A small image classifier, trained from scratch.
Model: 32-pixel images, arch swin, norm layernorm, depths [3, 6, 6].
Training: adamw at rate 0.002, 8700 steps, batches of 256, held-out accuracy 100%.
Data: trained on microscope photos of single blood and bone marrow cells, 194171 training examples.
Rows from block 8 of a small image classifier, named by matrix and row number. Rows with one number belong to one neuron. Each number is 128 + 32 x the weight over its row's rms, rounded and kept within 0 to 255. All counts start at 0. Numbers have three digits each.
After each neuron's rows are labels from the 100 images, of 14848, where the neuron reaches its largest size: "top examples" is what is common among them; "colour at peak" is the nearest of a few named colours to the mean colour under the peak. Only what is clearly more common there than usual is listed. The data: microscope photos of single blood and bone marrow cells.
# gate: MLP gate (model.blocks.8.mlp.gate.weight, 336x128), inputs 0-127
# fc1: MLP up (model.blocks.8.mlp.fc1.weight, 336x128), inputs 0-127
# fc2: MLP down (model.blocks.8.mlp.fc2.weight, 128x336, transposed), outputs 0-127

gate.283:121105105115081093165097144133151163081157136146139113165175142110141071180126107108160103144087178134133141088131080054203171068177152121156086102184165140115087163110097194109098131134132137083139110079117111134072169122163138108073129173142174139132077081089130087116125118176168160195098102142114125193156135160114093146107130133112104117109083099115136162146107132168114182151132
fc1.283:131109142111178191125163064154154067149102132130141148094082110083098143120139192134155141094170122124138111173077102161113124143054129144108157124046119083133157069119166077140125151087153120179159136157168159138149182164075116115184139089096084125112120174153042181135148171097121108115146132118149161076132109146118183100159134112151116150153163191121133093125154112110130118087103
fc2.283:160146149139125116122093163094159094102177185140132126118146146094138119091110111129111108133125105086088132106115150126092108081113128103125137115050124127160158136095124139049117107116101135144142087144098095127114065173100101185152115116085108080128103103109164114104059126152081127126088150136156124103147134195255161153126168139118139127147098068076121156106123152100136188146075
top examples: smear: peripheral blood; cell type: segmented neutrophil
colour at peak: pink

gate.325:118193168123139168092086085141104086166096145105165129135102116083081155086131130129150164095143133106062123132155098152110095163104115180194143185123148114154135092123113104088118149109158139178165110143100139158158089146081135089171140084129121091099133145179096170161125122067107091118132142126085075094192151110111204127179166090152116162198166161103155080115156155092124116095089
fc1.325:155145183163171124092084124165099113148148161129171156161098151109108127081150137080154176139154058081051168098136152173084074134118068151144145080097161124146166083155152121102158147144151095130153126141094097129170163096121118065129123117170111122148125160144148161188071110096096107089127149133101058099156175064064129117139190108148119167150167092095132129109126117074142120115140
fc2.325:160099100108127059135121098099164155116126208071112112128136038180129101106074163109120134151155161139134162154137131130084137132099146190112114111114143163165130129057135166088079139118151138164148147102094166159151086090113176152150119130146190142144136161130113116099111152167165129127145148171173101103124163103083107209154128055109098132137142062144144140100123182103045122155138
top examples: cell type: artefact
colour at peak: pink

gate.327:105192098078143161075154059158151103091091157136073119098096130143106105121131186176126125086161117129154121179153150136112120143103140101108146148126112135117120159143110098166139160096122140167080169157119141131142070196149129196160127102028087115081075143114060122144189132138145103121198080121104122096120078123194126135168151149139062092098125138168137108095153137136118128116108
fc1.327:118148096138124169103083096071145108188103064076136119035135204180162149130112160140166122125136160137140142116154141167100131123112122132100152173065108139144141140092097099150134147109080101176067118138106154195161104154121134140155153101105100119132203135126100150121149135091102065127120123184111066097121161142092157134131127116179102116119148166053169120148181200119097108152127
fc2.327:063119184122124149123124093096077164114113076161112138096158151121098149122174161049172170151068173097136131134099093126112078161060135172110163133109179105182128163166120116139116098108150123172110160093155111104116179162102155143110192105160156121111150094101105148104136083138152068143166116174165110151116124161093124125186114109126107052166184155111124166096103072133161103132160
top examples: smear: peripheral blood
colour at peak: purple

gate.265:114142122151120118167091083091096111146151130115222125152172161076078116091138116088149137152111104100083112107161062146138107134154099202151153138101113131153124069117087139089129151149113144164187051113087137141131159099092153048150133121176140125112107098119110150157099128092121117133109143166067093119174194140071148144160183088171076147162154169093153074130142127101135117123100
fc1.265:160104145205106093148154156127107122143157106096166123146106135107119140096116092178127139152118047094128116084107081118187083131141111108132131136114132139161136052149130153101169110135095099142149080094133100117209200062096090113107115126208125138157100121155168099122103123123157158137108162118103110143146207114056189114152196134139153171146148098185094170156121133093119112104141
fc2.265:116178151110104072128104151142181125137126133092086123105148061146118076135083159103192092114090144117137139191111163109141133141130164142134160157112117166150168180160157144085119126173167114148102082114141146172101112117108136092101149153131112201115117128136089123164144148181057167121110122162104099089099099152066103144145123121068141062169163096172215116148104215117107136148108
top examples: smear: peripheral blood
colour at peak: purple

gate.67:114154177161145143097119098122098115156127107119178129120126123038042140107131119134126155117142141105094102138142046110139113195142156186127111166110164116171128112113150132031128100093150145167176073130120142150135132122091172093138145119107097130113162152176082148185117146066081104123120154157112152113160125090107177111187182088138123140185132212148128068112149134131122138098109
fc1.67:117154153179162156101078119067105101202128109140192115082130122086122169074158154137112148119160137126076104128165133163104081143114162164149151135064155102172115089135143107127172126123161129190129089186109140128153088099091120126177145077157075097133175140168087147174102188097084124119131159151112082110114101132100184104153173166120120185153133161072113071156144131103137079110126
fc2.67:134184133108083128132107135082120144145055137097131107117175084118150140115082183114099093157127116171081179168155186070157120107103139145126145131098123156156125131076161061124103116146121144147103044088145152097068136104110170066140112140153157185145158110157060085176189089137147129123139149137092148144082201156098167149130127109121147143118079144099114134131095165158088144075154
top examples: cell type: segmented neutrophil
colour at peak: pink

gate.197:057116130102093177124110162097169074104113125139117136151150060095091102141093105154094114084135164126140123113138060119145166102116194162186114175137127119161109121149099145125076125108134149190160093052143141104093133119102116091145113086106138096106116144120109121135159178121141149165104069094070155121139114147160184148141170046071123128183138190159136115128158082116135151094059
fc1.197:147183135148167138169119138083147139169121064125199168054120140134143157184160175163128161102147162171123072107158147165115154130145218147153074115154073096161152132142159104126100109137084134139140112158098152111108061116132172115170174133088077126137180166111086138093148163121083109090160060120146096123127184161135138103109132113118169086128133170082152087117097120078126127121154
fc2.197:090128178062137118158128127120112187090106095141121133113125145091117102088192031145111139180164138175154098141117117122135099194075118111160139147136188123118063152087109156126158132193093111118115139102155138141099133173135152071132115165118140181105172153114074097148152172167162098136119077153122116127111115117101118096127140117129040124146122149152080121183182104092181128192116
top examples: smear: peripheral blood; cell type: segmented neutrophil
colour at peak: purple

gate.21:120101137110089112140157118077107102110102127134130104089149073077103149162154094138112108118153221177160056080083089057184169104151170126130121122148131132132122204111131161115071084087109165133148096118161142121096117137113148152117112134096145140124189107143114156154150238116119144169108090125164161110142091158155107142062117089118150076103112170090114091106123127138173167104122
fc1.21:108167093104091154170130079131135121085147120096074117194079116113128153143079159121097161137106166159144132138114108144098186108090163134077079178088156126136181114150114104100138161113108112125081146099120148150150151222137147149174120118090128141115143107140127132045183049125137110169160092107126165145110071149141148177162068079163078067113094115148142170097134133169129146134166
fc2.21:124160173169122167186081067087129146174124183135167110082149100177067125082137205081116097124071137093129132100096109157121129153124120160108124107078120136127158098113126110175113120110110077134115083107141102190109131170088170192147108173114104047132137074185059091126131087148136122155141150143129090142090095163101099138162103118150134130098158108143089135102107164138114056127118
top examples: cell type: artefact
colour at peak: pink

gate.36:122128155146133173108115137105099098173122081098172110133115132067065145126110111126138172131112116111068111100114079131151093137110132160159125154066140137157137121090133122065113138126133158169188066117108147106149198123088152085180108134158120114107126165154090168194114164064077109134112126130084127077156137091021170133150184106122151146171151184128168075169156126121108123141099
fc1.36:159100186169165094106097114106093130143110151143122162082101154139103133103144088096143174156151083091091200085128117124083140217132084143165172141168191129114158127143127112095167144179161116148168150132080107147177105138131100064127119109161156180126147184122186135152078085104097112098111164167067121118135141081147126154150134116090119142163139090042132123099114097091122103114079
fc2.36:180197109155092147138164083106105162153110175069076126113114105166189128157102166085104114176133178164141158162145109123099118106117146119072133170116148138138103181072149117149098151153158147098163149086073098125075099114151169174153194136092135125133229152108083140136123175156170147120156169111121125151168123106059147171124119109165179142149136069149135100102140132141106138162120
top examples: cell type: segmented neutrophil; smear: peripheral blood
colour at peak: purple

gate.53:128141102070100122158143114134171120094106145146079127159152128150146097105113151180113090130071153133201128106104181126123132112144151073097087105142082172091096194124126151177093142114090132121088184120178098115092117167164133214104112143070114180119124128111156130101185148148201114117133117110182130126077062134183093132127090163110108057119130122166139122112083123170120146184148
fc1.53:143113151163130151094120066128123119194138134068133094083115143119122137104106149118170148153100111103120134107135125204081069140079072117097190145081115143134148098108170110102125153170090131144125119194103108212145128155114147169160080134092088135120149220150067161130117144092109105129161125169101117085110097078160163131142154170168107152141147141107114102171172171126064070125118
fc2.53:151150155167165170099109160116128121162150061167127123157151212083159107125122168111187109090109143149107194113126132133148116105123133074182145129118126124128153136207146113135170105106123098126129048162113093083153123162151048141161106102145071079099123109146124170088088122076073089103119140111088142146126164126120170087090146158136162119135157153135147080147061116166208130140121
top examples: smear: peripheral blood; cell type: segmented neutrophil
colour at peak: pink

gate.253:093150136153120172095103147130105102134123162116182139161123126121075124130112089109124144134127147093077098070096095125132111144122148166187128118128176138170133098122129164094113082097144127174170035114099149139131154088118125040145147094162117093115162149132116160191123152069113124140144126146128112097185172130092165110160201021154144159176112222136141103104150125156155140130133
fc1.253:126053129140125130125194184178141155112123158169107128140149118132157101144129130175109121139093126120176093132082092065211196108140149134116143097150100121125077196123123154117117092108156093054132117112194112077118192114130096141076154154127134161165076086112139144107109144120155136159117120110159156149140094104097089085066131160090152113180124163181087169134110114166182155159140
fc2.253:105080134188151114113157130151168145103126107169128085143086166140171067121130086141130114112171156167139089126057104172122150172115133086170125179108136112094132100101049136113138069121133103086098088167145107139146147123110102020129112152112126149085146137144141170106120154145091093142105110095118139117123116158067131128097136196098120146160205100108088080091097082132203144148110
top examples: cell type: artefact
colour at peak: pink

gate.1:099151195129176163055115118096107101152128125112154135168098133077070151096136093097143159129127108106082130083140052168075099180135114167180148155112159130169158090112100125070121128121126144173189116134090121140152138119095133102163128122142134126083129158165160159190110149067098131101099177145096089104156165083118193140196152091154145146190125175106138073129154147095115111110106
fc1.1:160126167140124133118106137132054142186141138104169135142120148084090137119095097082130135159091121079050145093111101130066129144119141172180161144155168148199145118103137122107154145147132114116197096095065131151142185072109119039129138150173129146125071163107133135176109135090090085143108163115115082118187158104085183151184172082147149172155157129101155127138135167108120135132160
fc2.1:167136140101120087148089069130099189115139189082148132098143102148116065090105173114121119192151201128099181184113172117102145146135145166159129107099111115170105171081144120119107164158155134150173104120125156152104089177064161150159121184128102130123193083149088095135115113148157123118157148171140106099133126142094127179160107045112077129140169103147122153123123170114063138195135
top examples: cell type: artefact
colour at peak: purple

gate.236:047127134093122154144098085061128096142133078125158089100130136085070128136114130137147114110094221162142092126149099113142131109115152163142132150094119134137144133057118124119034121089116150168112092131111109153126136197091169148164098127075091133087186114135076176122166183081150120146130080133112133100140100124105166153147183052145101106139107188092156083136151121131087124117089
fc1.236:121111127145143203127081116038127088162118121142144120079112109122082148193124161193124127091160151110129111119150100182113108140119181132160071132091099067113142130129153124139113110106108129178121103159115150101146077116107096167170144111121068107154130170148093162116158202098130136154175079092122115100175095108161194106166191100104129133166094197107109058118130094125104140095119
fc2.236:097162128135131108118135113146095148141099052195083173120120185107161124134124110137174150141104127168149111182108094136137133122146159071165121121096162093109120132189126094169137151155098150108108157119165107121106133154137112055165146142122165212137153165106092117128153093148148162109176130175107150126096137130000128088127133169157140122172124198169125096182132096097148109154101
top examples: smear: peripheral blood; cell type: myeloblast
colour at peak: purple

gate.218:128103112136104155144139152090100100112096147160151149165131101125132135161174085162093113095146168163112125109170103142111145119207183115185082092178080121119150150121134121084095135079067113168094084144110175084123088157103133127189175129125098099102149145132167169101123197154140132185150062108139147092111127120157097114128172104112113110098079210128113115082113070157160201100135
fc1.218:129119186153132139065112179097038138158152137110141157092166182176156113129158067111153149150121075119089150103172178167098127146198092131147161142175091130153121087146108147104153140157158120082135112183066096126133152096129096137121146148134097071139115175162158129117131121156066140136106115148103092158132223099092087130102182074177165138105163161094112133117122138089156123125136
fc2.218:113071088157113140083164157165104155077187118172097103096146160139088130119156056141109134140163097136138092140079119154123098120103127124161125130086167118095116090139139145083111159137103147135139156181169096157174140200130126163102087093125114117106056113114194107084116127113166109146097112151148102122197126099238164110101153142145119124086177121140090186144180130114164174093104
top examples: cell type: segmented neutrophil
colour at peak: purple

gate.328:087142165099103140094133108108127097135120130119143081137121145088036101138124130177133152152114176164160108145114103150095101145110140129176122156087089128154148075100175114070105133121118178190110126116122099129143119151048172165153131135083094133099163194180105170187130165060122106132144077143135159086157136074149146149155184065138118099141134201125139052145148098132105151123085
fc1.328:128174133214164088128160173164144140192131163139128176123147149178154103097114115135150142122151084128073135138133144133136086134134108083069141091140155145088149088152121135149166161097182158114150185143141121138170162162163103116092085113134096123127086143119163110076090113169098156124125113109071081131114132094034111148116155213138154170104106072177136128145095097113111074133061
fc2.328:172098097100108152093144118159108048167151124082072124111163082103153153146080132158161174063092156107152175171102117105137078136111140145084135118180154137133115117180087131153059061159158150148136098150124110095138112187114154109131111046130123129111082108147123117115133110095186103160062056119115117132119117137165124103099173207109174113116165113134172157102122174133099135110126
top examples: smear: peripheral blood; cell type: segmented neutrophil
colour at peak: purple

gate.57:115166164144133152095091130120137116169133117121154113150129157113068144091129144137137165114127107086051123145156071150117090141131145176169153142140153132180129071108072109099107107144160121149143107107077149138150176081070133056169128117154132106094162114143123161200081123109084140084128146137083094113189171078029202146186149105155132169152126159087141116092123128073110120126118
fc1.57:152157185197170129099073091120069116149125188131118095157128139144115098051136095093162150129092080075137151113170071181094120195104107155149171146134203122115110078115147136129106154141108137131160112134123114138170143068125153101147139114134103152081126124146138152193056059097097125096086179168094091096144145083125131159150125183141094138128137098084152128144105177112113128151150
fc2.57:134169129104141054151142109153165149123125163121158097095136104096132101045095168097086114188150117106105144165099095073109157123119124169115107096109138096125162132074136147151099158170148171127142156127167119199110117135100117215148068180068144146141208121122123091163089185144115124097170165130137164061118081141164098148163103133185118165117131084133088117140144172144100129154132
top examples: cell type: artefact
colour at peak: purple

gate.5:149194139156139114084101073132117129139138168114150142147121162121087139072123152163173125153136090104075151111184118186073068175090090145140164158086137143161141075122142113086180154134191111161135111172076121158150109143111128089135111094129085128083102163181132120146117099094112078100149157177072082085141157061127148148170148126182119197130168098110165098120154150105106089134096
fc1.5:183131199159164150119110164144065102137129112109165130155108125121049127123164082057105185144136086112057154081136101168140122148160128152162111097153167101196163150124165115075147139196125112139187116126128112117166186134112122074134137140158146155090103162144202115177078159110059140115116163121110144121154149118084147103140168085104145158142113171104093120121149086115152147089130
fc2.5:151207122128122084137154118154127134163062197064166107126132057140185096132086205124124087096125119143126134152179112124123148108119148098076104099069077173144162162081144148183096095120114149124102147077083157100075080147097169139162118137096174129133157177114115131148102142116123180088153159113095148109163170118106139157113100109107135163159124136143152165100112206153074140117106
top examples: cell type: artefact
colour at peak: purple

gate.324:092130094097110151158178091171162077102094136158125112137122053103139132152120171157102135070141205170182066129070131067146157103116159106092074125093113115109124124120161138138091091057164118108122152111138157087122199159126130133120132075076069102153113122134095100096143184145197145179156087117126189125124083181105103125121144124096097096148111154171126131105114098143137098100113
fc1.324:143091143113107087105120130151107143088172147138086123179160163139124067107149116097143129144080129104183137129155097065212160130109094111124149122185162153106107152128127164117154135139195127087135121058115092136098228072141147127063118133175186130113027112107186122139133098133137144151111177155081105176134176130055111125088109098137123132122133145141166159139121131128108132144146
fc2.324:186049134107108152131143166159146104130145201066117159080117100126121139178062086131072139125108073120139154109151140131126126122162116128110105144088131120139107132078165095080100120111120184073144103179162110128165094105166155157136149128106101126118096136153128143138071130109129076096072077110120149141127143116255111133135105146144164110122166099094124117147166153102058161155140
top examples: smear: peripheral blood; cell type: segmented neutrophil
colour at peak: purple

gate.304:094077128118106103168126115115174143065166062147106110158153120114138118151112163154150115119137190162196105176082133104124208112126142099165075109160069113123105178095087157110053156123147148107091109110128129135080087203154153173097143120077149101150122104148117131122163155184195107166129082137116122163172107154163089117103081116095072113107098155170143150119101123172108144146139
fc1.304:126125127142136139086136096115107082107102116073174126077121142109095118146093171110130130136107118100110156127156102185074154157060121161166156169071149117141137120147156150101137136107151136162105149163113118135170079121104147114148126152062055115150131160126066147168191096063153171106186108169078097072175116071133176109145183139134092130159135167067114076137176168124081111160102
fc2.304:161117149171177125122156144108100187172163100188172117118154207075150163112141126208115083144210147114127158132114113155093137135160128061149128133126167147133084134162148148110144135167175174120116052168095135140180145163134083100104158126082150123163168164142149146165047110162086088167157144133108115080129153170125119115120118125151141145155121115117129140110087115201144068121137
top examples: smear: peripheral blood; cell type: segmented neutrophil
colour at peak: pink

gate.277:129180132120134124198168108183142114137081126132160134183147061121135110127130139189130101110152198185150091147125131094117139112158199150109120141110065151123110181128139157091095091097123132136104133121144177111089097199099146122129146123062048097163103139154129142108158171085102154175167101113138171150147090179129137144151123141113117052104089132223131110148095083134135152125130
fc1.277:144159127094095133173150146180068149083160140141109042221129093153136115123133103129117110117124214111113113148075146130213147127142147106086079105167130108112116192131139162125143120090154133052117166096130140115144124129123144106131186137093189124109127094070194128107124111172097126131145119091183132150103074129122058112069132155126081129127114125134115165097095133164116129171163
fc2.277:178103163163137118169154141136141092134164157053190079094141098089142154108087127126095122146114207118102114116118114130134187106201132152111095077060112188146107079077093107129071089160135122136195153133117163136111100088088165135126070150101128033120124121144150107170089147129060138163129139120116153127144132154127125129092135125088163171077130074122127145089111180135122142133146
top examples: cell type: lymphocyte
colour at peak: white

gate.251:113098087107079068178175114165152179085120130160081127178167124140141104149125126150135058134087152135185108143116157088131177113191122100121115098122099160096076151114150159141107105122142131101097174123149112119062078166130126190063109130070123150155132104115155103103140139152154117189149107121147150173130065190192077135082113144108117077085079140176139112119106127157132170167126
fc1.251:125093093100091104155143183136159163095110129141104137183130109163172136160145110132125082141101160150129126132133138063153214103207129110148059099188085106095121132122085187109128135105161126102096168068155107106084133126180119125046135143154182140107103059109184101097156090159173146151117114123151103172147129152116089133104039138114148118103084107169126138128118108144150167124140
fc2.251:083112127119124103173148097146070149116086189091139129082130058157101108052111181080133098179125134107157078143121143133103145130109094104120100144095087127090143111065163142176111165099142121110117144091126121157103141116106196137168112158002115130117086108160130133128133151100183120126184171148151126141124108153097145167175129142134120129113200131140124108138145150124060057161107
top examples: smear: peripheral blood; cell type: segmented neutrophil
colour at peak: pink

gate.225:086186102120133198146098064118123094110087136161151137143127074115104130134136142187116131092144153114132117131143075146121137124145164121169072175100105112087150117115099122122121120094130117196180108089149169112184049095097099128157166079144119071095135112137052149118161132074151133134149117117118151076185167128157190132182175094111102094168119192163145115109116077163155165113107
fc1.225:163144102160112082108158110148103126129194143148104130186123133146179069048133063133141109143089074113131120119126141144138140096192119127106115095121129167100104102110137170064140140117087146104108179116122119084160190232169126149116131132107132184135114131122156117133132103145120161100147136084154152155089122132091107157146130208096137085077072078181110152143066156181153151129157
fc2.225:151052093124103127152118128085175096117144170095095162123143115165082139115102166098131165097173177115150148085177083087160122106124140193122155191147197126151115162112108153094118131118135115151167074125065106139167097183140146167099158123097080158115157142126141133168190124114210118136135118143132072164108084151136089180146099131128111122140164093067156146087115139074070171142135
top examples: cell type: lymphocyte
colour at peak: grey

gate.82:055086114092076123175176134143114081140124094121114080125124109118102094203111142157111088114124231172115125142071158081178191073124157108134122116134083134137119165106143169122081124128121170163085134109123134138103117157098196187125115129074095119131147114156080111118184164128171125203158035144137152147088091167115143133146183122104124116110109150123122104129114115139125141125123
fc1.82:150178089136128145137193122167132142115108100120089101140091114105140111133124094099141148108149143160123069147080091113123162129128097109065080113185157125121166114132119125093099154053074122089143145122207171151149095193140096127156153077082155113122156098091159154095139124184133139131114134139199152132123105151142089108030034145146080120124150108171125104108183103154134151155091
fc2.82:112082142136159125143120113132132146083120190098180078158136091165087096084133163133124155124104138097110104133164031135033129108080147198062116185134124135135144149093093157154089106102150119111168175158103137108165126150083156169153125128166120109126181109150135140105144157139147132120135115098111105123126135095062108173149122130120135168092161092072168180054099122105097199160122
top examples: smear: peripheral blood; cell type: myeloblast
colour at peak: pink